Weights of a small multi-label audio tagger: log mel input, width 192.
Rows from block 11, named by matrix and row number. Rows with one number belong to one neuron. Each number is 128 + 32 x the weight over its row's rms, rounded and kept within 0 to 255. All counts start at 0. After the name is the row's rms in percent of the matrix's.
# fc1: MLP up (model.blocks.11.mlp.fc1.weight, 768x192), inputs 96-191
# fc2: MLP down (model.blocks.11.mlp.fc2.weight, 192x768, transposed), outputs 96-191
fc1.117 120 [116 143 142 157 170 180 126 104 132 152 150 183 167 131 109 136 133 146 194 123  72 136 109 146 112 119 133 128 163 110 112 196 136 135 182  64 133 149 108 170 174  91 110 139 174 145 145  97 117  97 120 132  90  44 103 109 156 141 109  96  98  59 148  82 179 164 101 142  99 103 130 104 111  72 107  92 131  75 151 153 180 137 113 168 134  84  97 134  94 113 142 127 109 111  97 124]
fc1.118 118 [176  79 171 206  99 194  78 133 148 122  97 153 198 140 121 144 139 115 136 172  91  80  91 162 177 143  93 137 151 129 156 135 107 117 131 150 129 143  95 100 178 124 103 144 168 170  90 102  83  94  78 129 103  62 171 124 179 181 154 136 108 141  95 164 108 105 145  97 147 139 161 141  83 178 158 126 103 150 142 134 188 108 129 120  88 156 134 139 108 140 150 156 154 134  86  98]
fc1.119 080 [ 93 116 153 122 146  99 134 159 128 160 105 116  70 140 151 171 122 145 175 106 146 110  95  85 141  49  88 149 164  95 131 171 183 165 172 132 140 108  82 137 105 203 119 175 174 110  89  90 164 186 145 125 112  56 140 164 134 148 167  89 149  50 140 137  82 136 163 110 141 184  72  80  94 108 124 109 115  90 114 144 160 120 112 131 133 128 104 148 150  99  71  92 100 105 170 133]
fc1.120 110 [142  99  89 116 149 133 127  79 154 121 132  86  89 160  83 172 118 179 122 125 110 115 149  98  94 141 105 131 149 111 161 189  36 142 102 162 126 140  88 152 162 105 166 130 191 136  94 110 126 135 194 180 150 128  99 140  94 161 105 154 106 122 108  98  95 133 147  99 141 125 105 126 105 153  70 152 146 110 191 174 157 105  88 125 139 136 107 115  84 145 145 167 129 110 108  89]
fc1.121 091 [141 141 140 175 136 134 117  67 124 162 145 109 182 129 111 156 172 147 158 104  59 107 111 139  91 107 174 102 100 121  97 218  94 106 204  62 113 122 146 116 155 129 192 146 104 108  94 138 182 142 127  87 118 105 123 114 106  92 117 158 118  67 136 176 140 124 112 172 136 115  94 103 162 116 111 119  91 166  95 211 149 150 171  93 132 148 156 108 117 186 142  83 117 122 142 158]
fc1.122 102 [127  91 183 157  94 124 154 128 145 109  85 124 146 139 172 105 161  79 115 151 126 149 182 184 117 157 120 148 149  88 108 138  65  99 173 108 123 115 110 119 241 203 100 126 169 150  80 119 154 111 140 159  84 132  83 113 140 152 180 146 115 128 125 129  98 168 113 143 151 146  76 104 113 129 101 158 104 172 115 166 118 134 126 143 146 125 146 131 191 101  94 104 142 116 136 109]
fc1.123 091 [133 115 115 120 134 105 102 147 119 177 113 170 126 107 105 169 133 105 181 115 128 161 174 113 120 111 105 133 102 112 105 124 161 131  91 159 173  82  85 142 118 103 153 147 176 106 149 132  92 167 108 118 128 114 163  92 106 179 179 151 156 191 169  87 134 145 156 111  95 101 155 109 182 100 147  76 115 184 137 131 106 133  94  97 135 206 143 134  96 202 105 185 124  96  77 135]
fc1.124 095 [157  89 207 137 144  75  71 163 184 131  88 171 112  86  92 158 127 176 120 118 110 120 161 105  68 176 159  96  91 130 112 146 112 128 140 163 178 146  80 118 134 104 137 199 123  49  83 103 143  95 154 135 101 111 137 112 150 171 121 145 146 110 110 124 156 151 167 106 172  77 129 156 113 120 134 117 130  73 156 177 141 183 112 140  83  90 112 166  85 116 112 133  57 184 190 116]
fc2.117 122 [154 180  71  86  82 132 100 168 106 159 141 215 132 131 141 140 118 163 103 102 132 123  95 163 101 198 161 145 115 144 169 111 135 140 124 106 141 136 154  40 117 101 146 156 105 141 163 159 143 161  82 107 141 160 152 158  87 136 132 150 109 115 102 197  76 146 132  52 149 127 132  94 161 184 117 140 151 178  75  70  98 130 145 145 102 120 158 172 116 114 161 140 186 127 147 119]
fc2.118 112 [141 141 128  96 135 137 120  95 157 104  96 131  81 172  89  96 121 133 107 103  65 140 204 157 125  97 101 116 180 117 151 152  73 120 142  45 157  63 117 144 115 113 157 132 158 119  73 150 145 156 139 142 142 104 145  94 149  60 181 119  73 154 159 146 108  78 121 163 111 141 122 179 133 117 113 139 150 122 114  84 140  61 149  97 131 118 155 108 168 117  90 148 152 143 192 113]
fc2.119 080 [121 120 164 115 169 108 105 149 150 156 138 151 167 156 156 144 162 127  94 146 117 123 104 111 107 164  94 141 136 117 133  69 195 104 168 130 174 152 167 123  86 119 101  85  80 159 172 119 108 140 129  89 142 205  97 130 101 115 142 184 145 165 147 165 153 137  77 143 122  68 142 135 130 125 146 121 130 189  81 131 122  94  80 125 181  96 148 112 114 152 166 164  68 147  95 136]
fc2.120 106 [111 113  90  85  83 122  70 146  78 181  95 227 151 121 108 111 102 119 151 156 158 116 123 161 168 161 152 113 124 199 180  39 145 123 114  95 175 132 150 133 145 158  86 132  97 118 136 115  94 116  68 101 121 193 119 168 105  81  71 157 121 117 157 135  91 127 115 125 155 141 111 117 101 160 120 113 129 148 139 137 142 166 159 164 114  80 127 147 198 142 152  73 136  89 148  96]
fc2.121 088 [101 150 140 125  72  99 167 147  75 113 137 156 124 139  97 134 128 121  83  72 172  93 139 137 139 134 139 141 151 171 185 128 153 137  87 133 156  87 100 133 143  94 151 107 162 113 131 145 108  65 125 191 165 102 111 161 131 188 169  84 136 168  72  51  89 161 144  52 174 132 173 113 124 159 152  92 134  85 178 121 128 135  77 144 162 130  95 162 145  93  86 193 140 122 107  84]
fc2.122 112 [149  85 142 148 162  83  12 110 141 139 119 159 129 134 104  83 120 163 155  54 139 135 116 123 142 128 125 133 184  59  75 129 130 155  99 129 145 133 146 132 113  92 125 205 128 106 161 123  71 135 122 142 170  93 167 110 107  74  70 100 128 149  97  97 178  92 133 140 194 128 123 160 101 142 175 142 100 164 163  47  92  51 117 151 102 160 129 123 164 169 112 149 150 138  93  83]
fc2.123 085 [197 119  58 103 165 143  96 175 128 134 126 134 157 134 124  74  83 162  94 127 130  97  83  95 106 104  92  92 139 151  73 144 146 103  85 155 119 147 115 129  88 110 135 130 131 136 109  97 130 139 114  67 101 153 117 150 158  89 107  98 106 132 127 189  89 134 133 140 127 101 131 136 146  96 138 216 142  96  86 118 154 132 121 149 111 100 160  70 179 104 153 110  96 162 126  92]
fc2.124 107 [101 159 112  76 136 121 139 148 118 114 173 134 129 164 122 171 190 103 160 103 142 173  86 107 187  89 144 151 142 129 163 136 118 152 156  79 142 140 198  88 115 106  87 109 140 117 159 147 110 122 110 143  82 147 168 201 115  68 192 146  97 148 105 146 116 131  61 108 155 133 124 172 102 154 133 157  93 147  55 107 103 176 127 125 132 204 136 135 141 123 113 132 106 119 131  97]