Weights of a small multi-label audio tagger.
Model: log mel input, arch vit, norm rmsnorm, activation gelu, patch size [16, 4], width 192.
Training: soap at rate 0.0018, 2800 steps, batches of 64.
Data: trained on single notes of musical instruments (NSynth), 1.0 epochs.
Rows from block 9 of a small multi-label audio tagger, named by matrix and row number. Rows with one number belong to one neuron. Each number is 128 + 32 x the weight over its row's rms, rounded and kept within 0 to 255. All counts start at 0. Numbers have three digits each. After the name is the row's rms in percent of the matrix's.
After each neuron's rows are labels from the 100 clips, of 14976, where the neuron reaches its highest value: "responds to" is what is common among them. Only what is clearly more common there than usual is listed. The data: single notes of musical instruments (NSynth).
# fc1: MLP up (model.blocks.9.mlp.fc1.weight, 768x192), inputs 0-95
# fc2: MLP down (model.blocks.9.mlp.fc2.weight, 192x768, transposed), outputs 0-95

fc1.205 096:180157138113125075203129183084154101141204145097177157081147135140108142162147097149105142129194125103151109098115145132144115079095122173116115167151110175139154179172122171125162124162104135168121143141175148104147167081149101142147089124121162180175111172093112149119122198154096160086
fc2.205 099:150144131086123152112128074129121112110072106102170148111125093094144111174119182159173117075098163125089122106100148104156143154121125093136136101072129069124141121104153105092098160131083083158146154090096153121128122161120167135173129118145090114178128045097173131114152174126125115150
responds to: synthetic; octave 2; bass; octave 1

fc1.305 098:113131163162142154168073152113139121127053078138115138112154101135104099150130150149126122049033136165080147088162089143129090150097070111118136124110130111069137138162144133089141155148163071117206100139164148130159150148164112119133136131130153084110103153127140168156130167054080103156
fc2.305 091:113124128134129113108103107154132154124128158159136117155112180160161148149130115088185128081145166174133084127129189111095121126143202147143074129109113096112180219182121145126106123114130165124082107082092174121150109129090131182117092181088147179114082122141143124118187124130069114117
responds to: electronic; organ; octave 2

fc1.203 100:143125148153156183177076095129161103149141104137167116082108135120070134149147149138071086089107072147079100062193132070121109120151126139148102119123137169173122126126191154113076153083078196158125147075142101081111166149141102176104116118139131179198175137155103141129181071134096120075
fc2.203 091:099152123131131090141157151139041076167089187172101130151105162132190130109087137136192124174095152146134174125122115183132065096128080141141159093160153125093146097153115121097199108178180088152164120148111155117150116118125176089149116200140135064157132115059134151102111115110185114208
responds to: acoustic; octave 4; brass

fc1.77 085:135076129087067136143153145179147120103116119105107142136173193133172125149175114094188130090137139101098097162053147121162138124125131140115141173075109171125100108140085131113112083073153134124150111083133147147140086081152123164113163184159167165136158140118150154170106136150131124108
fc2.77 090:172123066193153111149097125100145101157133145099155105096142134122059146122104150152133153156172129192123173060177104148089160122136115093149105108160187102065124140137143111140116187116123108157128124137088075073112154180097164133120131093139065054113128088166096074076166100141128158137
responds to: electronic; octave 1; octave 2; bass

fc1.49 098:158172111166115103137186151092190123123183125063188163138191131177168105116106106075130161100134102147094161136155152142114076130106101152078099133116137138115087070095114114097118122103117135136083090116054115151145094173168098165195151170141096063181148149145163083155142113117120105138
fc2.49 092:118073141109092160114122078157170120141062158153067118133103126078076117090157164116133104189102122165135187118140143103181111148113072101180130154147137123135184085123132169116161163149159127108198095139132175130151215098107105084072140125133110170114114138100153130131161057093139131128
responds to: octave 1; guitar

fc1.56 109:122102131138085147064118164212109151179092119147114089131170115157121150104164136138127163103141157105156169176141072076141098111161079108138102037079150149081200121153086139144113119090138089140119083124121117135121132096156152133120125152090124078150196144149154043106119121119141111111
fc2.56 110:120137074083118128135112124129148185121109131168116155164086067166094126127075078115129097201115132093101092109115105125142110114141150154127077134188132080163143115063152095096171107148123159228123126149147118123127155184118165190171135171165092204180084140149132158150111113183080133167
responds to: octave 3; bass; pitch class E; pitch class: D

fc1.61 100:092148173106075083152124166113134117162148102145124135202094075097157058120119152166146133169115118138124104064152135142117083194193105138108130148145109191093126094145151150095167083140150089166144167176115080135111141064125161187191189150137095087138137122160142182137161137100084093104
fc2.61 103:159130122136096173105158112133109104115118145141185092143158155124082198084217201088098168116111169110169153159101177130162111131101154109059109129144129105191118118132109111114095106122176130107083080140114137134154128179106133069074046131100175176130134119141112123087123131144103128099
responds to: keyboard; pitch class B

fc1.337 089:128099124149106137186140153110144083154125186119176151123168128194156079134107131141122087044122138153138163097120179182103139151107127129159136155157180080179121126091085065123165116158142129164148130079136077110181156135129111122091126076124121161105167170156171141104122117042166161151
fc2.337 090:107160093105129106106101105145189191133096111110091173155111131070089165135121090124095154165127121130121155178091116126109144071103114155110134093128086178093140185147178112174099106148132076080143147131041153132108098065159125103156127152099150108167087098125107128166145119237104099108
responds to: octave 1; electronic; bass

fc1.8 091:140078131122116134127087222095052194108111112091138143160120140123138082138101162083083112145093170113153142115125079174127168138150118145182081144169126091158159144106116096134139105146162114108098145101152109096146136125136141092057177078157085121163135106153132104158152173182131078101
fc2.8 098:123133095145144140118153088134183106189120130163054112121163110086117147067128126135123121152157097156120072136158138108162180145116125103151174158051134107089123132123167136047139157109089128169114125154083167148129143126099162104181148157131187144145149159069140128045153111085121106088
responds to: acoustic; string; octave 4

fc1.412 108:196127176135131116151148110123134121132106132121092163157174106102145098121093170087157126090106149100112090130107112131171110123127162102149161154138107114119145125068123163143153121155159094104077143113176182103083113079075113150131118119084166148112112196112211099127054160165180146148
fc2.412 109:076138103177070061166105102135152155110141122147170121068083109090124124148173098171057128148077098080196106105132139166125128112093109126113118121145133145173134136167122162115097127117137128124157061172144109119096195124171142102140093103144136103139163129149132115145202126104132198161
responds to: electronic; organ; octave 2

fc1.537 087:091087129141108107132157142141144080174121120116121105141099108149079129177148056114084103160128175062174185135145122124108111124152094110083177138104174140110131140134123097213070078090085116144105147146130150109135108091142136166137105131075131138179140101106106149127125130102107197043
fc2.537 096:146173145168145161090131155116144152167087190110199156177200131127164148123114151192147177073173088106126112134116181074130167125167149150146081107144087124180135164069089197089166111156130158187062138051093148145137086137091102119083146099143150093163168161128133183103136122134133111122
responds to: octave 3; pitch class A; organ; note: A3

fc1.267 107:128172108128112122114099161107140147115191054144134144164119113123159073127097088170103098113213146111200101136124176123101159117134109185106104112157122166124150125131087147125061123137099111081117168125134128148142172186118089096152130156145121117107118124153138099082099194112174073141
fc2.267 114:101120183102154165130146134146093155106117177129141137064096125137147129136123172110120130131053044148181150108163145176154110154082110078119126097183109101113112173100161091118151111135175096177129129075107161125139134073140172166102103065111171130074125165074180165177176120115168175189
responds to: acoustic; brass; octave 1

fc1.670 142:074139074145134122116145105140145110142138188101138189123092145048135164195123133135130107086104191120108104121107142125151120109042122115108133113055163189159160071105138070108148140185090166131131096088161112137167137144166124186125122104104130101131082121053085142108113104065095162115
fc2.670 145:133103170108087107086102089108194144141116142105091111138101141159117183128105146211124149093104115111087129129086133171167128062114106092168126097139182128121163060125148109120124123148078182163116116116123149175066077069179193115124127099134154148155080104113114132120141160144144132159
responds to: synthetic; bass

fc1.98 097:095091131127128101091155109159101106151199130188076158155182105169199169083144139108104087150153128132110127135157092122118158130155134099085124148122131082152112153088074087106118187166100109111109181079123090077064078117106119169174142105132107119160126149113218110149119130097161178122
fc2.98 094:161128114167135144126086144107161148108083186126134120139081124114164077172124124115211122096140175133151114134086165124149110154141124139142104145110115133144140080187174106169171116098126146110121065172073135150084118145079162076088107137092109087089183098109153108215097127144169094071
responds to: octave 3; pitch class A#

fc1.284 071:148169183169164064183148156176109110169139037090137129119146144188153148086126135135108109117131161131114109157104139128183111136150126146144155165127125156154066145165148137132101110133102109123155136098118118097104167115130156175148126151119186097109105109175144098157073139166089164107
fc2.284 074:109114041064103166089092129062122083042160102146128108170098103079123131119136139142110130105104120090144141139096129129122157117104154068075088102124157119113164154121090160099161099158161110086131084138135138141179136159148080165120183121164133143158144065145090089128211166119126124153
responds to: acoustic; brass; octave 1; octave 0

fc1.214 108:115140113123128130166163159078119108104126122143089168141101116107109111154112158153109115085141121092091128231099173084121143045141127136169120149093086151083164158090147161088160090099118130139121139146092171118147141114182128212134111118088178107175101100119132157104098146057077200179
fc2.214 099:126188128163141161098102124154172171139095067168168137151125115118130122138111094099161083077112117082157172082126144145071165103119088128155150122126144133108126174169110123166121157111083149073130116062165136097136127096110129102130106143152117176119132106113065100075150214108151078097
responds to: synthetic; octave 1; octave 2; mallet

fc1.406 107:074126106104095168165173177124143080174150158101059112117148131084106111115116134151112059180056181148151158104153145113132109124119106082114119121177115072116107138202118126113157105105152113173103124184087120085135109127139111147114081157051114118151119125125116119119145163059124152121
fc2.406 114:113088142159160159142103114123092170152166087155197129158101134196135120182194090132138169080129134118139110120063142159162176150168116111153107145098152211156115099071119140139119125154105197056151159094129105117126142106126127109144150112106153128096099147176134195156120150194117152148
responds to: octave 1; electronic; organ

fc1.439 133:166130150129168124155141118059137128158143104174087135168159076139175119186133136094121086085110178097202111144101107175133142096163110097149174178138125113182135145123092198126077080102159132078092099106138164061125199144095147129173139107143129112106151107137250099132110108127118129099
fc2.439 136:085117053125075104186100144132113129100123084124166130117136122072089197116176120125153166140128124063135108131171135059116130113076169112109087158146099164098147147188133169088110124124136130098157089176127109225109118092141172089095153132135132115090138141143126133147178135179151164138
responds to: electronic; octave 6; keyboard

fc1.679 107:112141152114078155133062126122150142089175128090170157155156107135148025109104142111206120176156036145131068144145163115166085091140114135083088103145147114097142147149176109096127122156119179144103116114115165102126103071194119140118046147091152069078128103163141081154147153158183071120
fc2.679 108:143184098133144148145135130122108085183137182169047140066136107153149140152127128143088179165169130107111121098179117139091146111088117122152138099128121164136087170081109080133074094163141105143117163086155160164096163189059176062110204132161076166145167150144099123172128161125181127072
responds to: octave 3; pitch class C; note: C3

fc1.233 100:105077122139143147099097147071114104123159163072135105147119153039109098133113170097099076101149091154090139070123156111139112093123130078113198085092144118124151151177151176138109158196158131150146135128126131161163150148210141117145110138092175182132127087096157106152073133088149152092
fc2.233 097:132196135111167088107162160145147130131171147133175144140081175123118158165147123119117142111077175116168144148146144135165161056145116160094051183130114151103134088142109053134121115078085109177120094132130148132087097080138083144140172127205136086166045124123116132135139133111112157082
responds to: synthetic; bass

fc1.253 106:157128089119159134143117166141142107106129086155107139159171130121121102164107088137131102214146145122066117114098142092090113096176118153127146162100096145157117121090113138139097095101133196170173068170105143106053114208089175060166111138096152143118130139168150091103147107093125099118
fc2.253 098:050047124141138113106159068132098157139125149138175138081115093085143143072129123167082114118123073120144125128160174111112161138119171051097132142130121091108096145152127143157156113104095084104146185080149061124170170054084145106164160104157060142133127066097123182190128163144161100129
responds to: octave 1; brass

fc1.76 090:106116179074142103141124142110114092103186106100124120181159137114103111153153152098184164158108124102112107128165119137116102095135060083139051119080124186112168196145119152097104127128132103159169155122125171156133117129110092121086065126135145158114085146138125133138115126077145151108
fc2.76 101:169110114125139141163117152142156111097156102079164109090150121132131173159103139114155122065089146158120153101098116144147127130108180129118197131180112094185094045161118147083127138111145150074100142114138122104141178170110102129113165107127087098077134097081160126099141135114066158113
responds to: octave 3; keyboard

fc1.666 080:083171151141101121109129137122102114110088105153134114135113111126159066183142166104086134123160087158135192167160079082157164126125145114145138104098135133089160112198107148155074062054134047089151153109189113101152136115118125054113110091107108153196118067131127125104126143163103107123
fc2.666 078:110103153154140135128171114126135145113136119102146135166122138105124104091063115169116119177102151103132140144070143128122145118213073142168080118105131084168109092131172125080135181172124117127054137149147144098103105117151175115145131132180123118135133192129112092125119113086110127168
responds to: synthetic; guitar; octave 7; octave 6

fc1.307 076:158146135067124057136173102141100197103116108119138130115137128143088120119116140146179116187090086152111162151127098153122177180105113118121088091078139127155176147080147135174167051160174056111096146117042091116154090090144117113142129086115135163105118162112145126133168141106175121078
fc2.307 075:111089094110154158074063143074204085116120099141077142143125082147106140156184158139076180115096164103105133106137125152130138110107162095087182194147158097096098127126135080104156209126141176085157138086128182150138163139097112148072140146115129081141201073152119130122147069074103143094
responds to: electronic; organ

fc1.10 100:215159085116121153187136119150129072136098167082110130072111166115134138141094162128149141154185114084123080188150119191119129073115090140115131121205139154078114157106141149153177168115165108107065099135113108095147180153166141136152115089084131107080089093132150150133163165166124122143
fc2.10 091:103139152138173104114120160125071140158119134106143108162193108126134151179195104059139147127095106103134117078082123161088153148158123152156116130133093136161132123132131117141133059163114147146084136128147071163135125104142138114118129099139141089123109136115099135192136134140138183096
responds to: synthetic; bass; octave 6; pitch class: A#

fc1.23 105:157087090196088129133143143177128147153116128148131085106153173119148122110131149150154119115089129119088121098139141102103111123112116120163193171104124110135146159122167137111155064082166184097175139096164153114153142187177151094103131142120096122108166114214065076147114106084089136152
fc2.23 115:142133123094106167090154087102106181097166166131045132102089131145073071124158117100107199158157178116203170179098179150131108123097091129115116165117130123090151101063120130098132105116078119143072093091100089071095095162147094127140121147132131159116116136139099106133104177210141123123
responds to: acoustic; vocal; octave 4; octave 3

fc1.273 081:127104173094116116166143181161146188129142057152118154142189141118112109198138148139143136069145137110200122102113049131085120145112179115124109167074066096146156108094124105142150095146157091112066119109147110164116165125129163130128092120109167122169104145201096198146085158118097120176
fc2.273 080:191037116127143147120103101108093079066069155085168058096083105135144133128078116135115118103118129145083144076130204128136148129166068171074130102198174139129184166112119106166184196217141130158110113074111096095123131138101142147118120126124155103163151090094112123143109071133131142095
responds to: octave 3