Weights of a small multi-label audio tagger.
Model: 7.13M parameters, log mel input, arch vit, norm rmsnorm, activation gelu, patch size [16, 4], layers 16, width 192.
Training: soap at rate 0.0018, batches of 64.
Data: trained on single notes of musical instruments (NSynth), 184686 training examples.
Rows from block 13 of a small multi-label audio tagger, named by matrix and row number. Rows with one number belong to one neuron. Each number is 200 + 30 x the weight over its row's rms, rounded and kept within 0 to 999. All counts start at 0.
After each neuron's rows are labels from the 100 clips, of 14976, where the neuron reaches its highest value: "strongest on" is what is common among them. Only what is clearly more common there than usual is listed. The data: single notes of musical instruments (NSynth). In brackets: how many of the 100.
# fc1: MLP up (model.blocks.13.mlp.fc1.weight, 768x192), inputs 0-47
# fc2: MLP down (model.blocks.13.mlp.fc2.weight, 192x768, transposed), outputs 0-47

fc1.748,198,205,203,196,167,241,207,238,200,184,173,210,149,224,215,221,133,160,185,258,238,228,203,198,248,196,172,209,220,229,181,227,162,244,228,179,231,180,220,198,216,157,214,235,244,188,225,120
fc2.748,209,185,240,199,223,187,189,173,186,201,141,181,215,206,264,170,180,167,177,196,189,176,220,195,162,246,171,189,189,225,203,140,212,147,163,255,148,200,222,217,231,172,191,200,226,250,194,265
strongest on: guitar (63); acoustic (61); octave 2 (33)

fc1.276,131,210,186,161,196,209,227,206,230,192,168,176,183,236,249,221,197,154,169,205,229,237,242,150,195,195,167,223,203,193,174,186,166,204,202,208,188,215,232,210,214,258,246,190,208,221,128,211
fc2.276,253,172,248,214,200,221,147,214,192,260,204,250,188,211,151,191,175,184,163,190,187,208,185,201,191,145,175,200,197,212,199,221,229,204,227,206,219,199,194,193,181,189,183,198,230,197,295,199
strongest on: guitar (50); octave 2 (44)

fc1.138,266,184,202,249,229,219,192,201,220,226,191,193,223,213,202,246,191,176,174,250,179,163,250,200,165,167,259,241,182,254,207,203,189,154,220,205,181,240,218,219,259,178,264,218,237,176,221,170
fc2.138,155,185,213,172,153,189,205,221,184,199,193,206,212,174,180,211,161,220,219,226,210,245,165,170,212,201,146,257,242,146,203,171,172,232,202,167,199,212,165,205,153,152,126,214,176,206,219,147
strongest on: guitar (37); octave 4 (37)

fc1.613,221,212,247,211,221,227,206,215,191,200,216,227,202,174,201,233,245,191,162,190,161,217,186,146,202,214,174,172,156,188,167,211,217,197,217,150,159,202,155,200,189,217,191,180,177,198,221,218
fc2.613,186,228,168,174,164,172,228,155,210,176,216,219,186,232,205,167,218,239,196,261,193,216,195,246,207,248,186,247,228,198,174,135,189,140,208,146,243,208,258,193,147,198,234,214,197,189,152,239
strongest on: octave 3 (69); pitch class D (58); note: D3 (38); instrument family: organ (35)

fc1.312,202,250,219,207,141,142,185,169,168,162,205,206,205,208,168,188,158,181,242,200,160,204,181,212,221,192,234,202,203,191,218,209,231,231,190,215,179,216,217,145,154,185,204,190,184,130,202,241
fc2.312,171,158,173,191,234,203,219,253,255,179,208,177,215,175,176,207,203,172,210,190,222,229,207,176,245,157,176,195,212,143,176,213,188,168,239,177,141,190,238,203,218,190,209,183,212,249,177,160
strongest on: octave 3 (57); octave 2 (35); pitch class D# (33); note: D#3 (25)

fc1.449,171,236,169,174,208,212,154,159,227,218,189,190,169,172,254,202,210,225,231,238,196,160,189,183,230,162,193,177,173,152,187,249,196,169,161,219,190,160,164,211,271,168,174,224,207,136,159,224
fc2.449,215,114,164,237,206,166,240,251,230,189,199,171,214,205,188,228,166,181,173,183,205,190,228,224,177,200,219,220,205,242,215,150,183,207,164,188,195,225,256,204,157,212,207,228,208,251,248,127
strongest on: octave 3 (61); pitch class G (30)

fc1.614,210,231,168,239,200,200,220,155,167,219,176,216,249,160,215,205,200,179,208,242,157,224,208,180,170,207,155,170,157,104,217,189,230,239,193,195,181,181,178,213,257,194,220,242,148,201,209,243
fc2.614,213,184,257,168,190,191,184,230,192,232,214,197,181,284,165,234,218,226,215,151,246,181,259,212,210,195,174,218,221,248,224,201,185,190,178,171,214,219,247,206,138,226,184,198,226,231,193,189
strongest on: guitar (46); octave 5 (37); octave 6 (35)

fc1.603,178,241,180,246,192,230,246,221,159,205,207,211,203,167,182,230,197,196,228,182,194,246,214,209,243,198,169,223,194,224,157,211,192,182,179,243,196,175,224,185,111,213,198,167,185,163,209,194
fc2.603,237,176,169,188,216,156,230,209,202,191,229,185,180,213,249,191,182,167,135,183,210,160,163,171,168,177,199,226,226,217,222,243,200,210,159,161,163,180,167,157,274,172,222,241,197,242,159,219
strongest on: octave 3 (97); pitch class C# (64); note: C#3 (62); note: D3 (35)

fc1.592,205,255,131,179,146,234,154,181,164,211,190,241,257,184,221,214,226,237,174,239,192,174,228,197,223,185,218,226,204,162,177,153,187,198,221,207,193,229,154,173,203,243,213,233,192,178,162,232
fc2.592,187,193,183,268,202,175,190,219,159,136,202,190,208,198,153,207,166,187,207,149,146,189,152,165,189,196,161,230,204,178,241,213,193,205,193,246,189,216,169,196,167,162,166,210,200,215,217,143
strongest on: octave 3 (46); organ (31); pitch class D (25)

fc1.141,258,215,202,212,203,193,171,180,163,158,188,211,195,200,200,192,220,247,144,196,189,223,177,149,181,217,244,221,221,185,176,188,225,222,167,242,219,235,205,164,228,216,240,203,207,207,287,224
fc2.141,186,213,159,161,171,194,201,174,232,255,209,183,160,197,222,198,196,187,182,231,245,144,203,233,208,171,164,180,161,224,204,217,175,172,218,177,251,162,165,207,179,240,199,196,179,181,153,248
strongest on: octave 3 (63); pitch class C (59); organ (50); note: C3 (38)

fc1.558,200,208,226,229,198,236,199,157,222,204,211,167,180,195,172,194,179,211,197,215,215,199,158,149,185,138,206,176,225,201,165,204,229,154,261,215,236,204,187,202,193,187,160,186,221,178,254,162
fc2.558,213,226,215,200,229,254,233,173,164,122,183,203,223,171,154,209,206,159,218,197,226,240,213,250,206,241,210,182,199,173,204,184,192,204,231,173,136,152,181,202,224,188,193,209,180,221,208,253
strongest on: guitar (30)

fc1.742,205,225,180,247,142,210,223,174,252,142,182,212,227,198,242,239,195,198,264,224,231,166,137,231,199,204,225,241,184,202,200,226,241,215,167,182,184,190,252,201,204,220,224,222,176,216,152,181
fc2.742,231,193,194,180,234,194,182,224,184,211,191,187,198,178,255,142,209,168,139,174,244,255,195,203,226,181,210,182,222,204,201,263,156,214,220,236,221,180,160,195,182,198,224,181,210,223,181,202
strongest on: octave 3 (96); pitch class E (46); note: E3 (45); note: D#3 (39)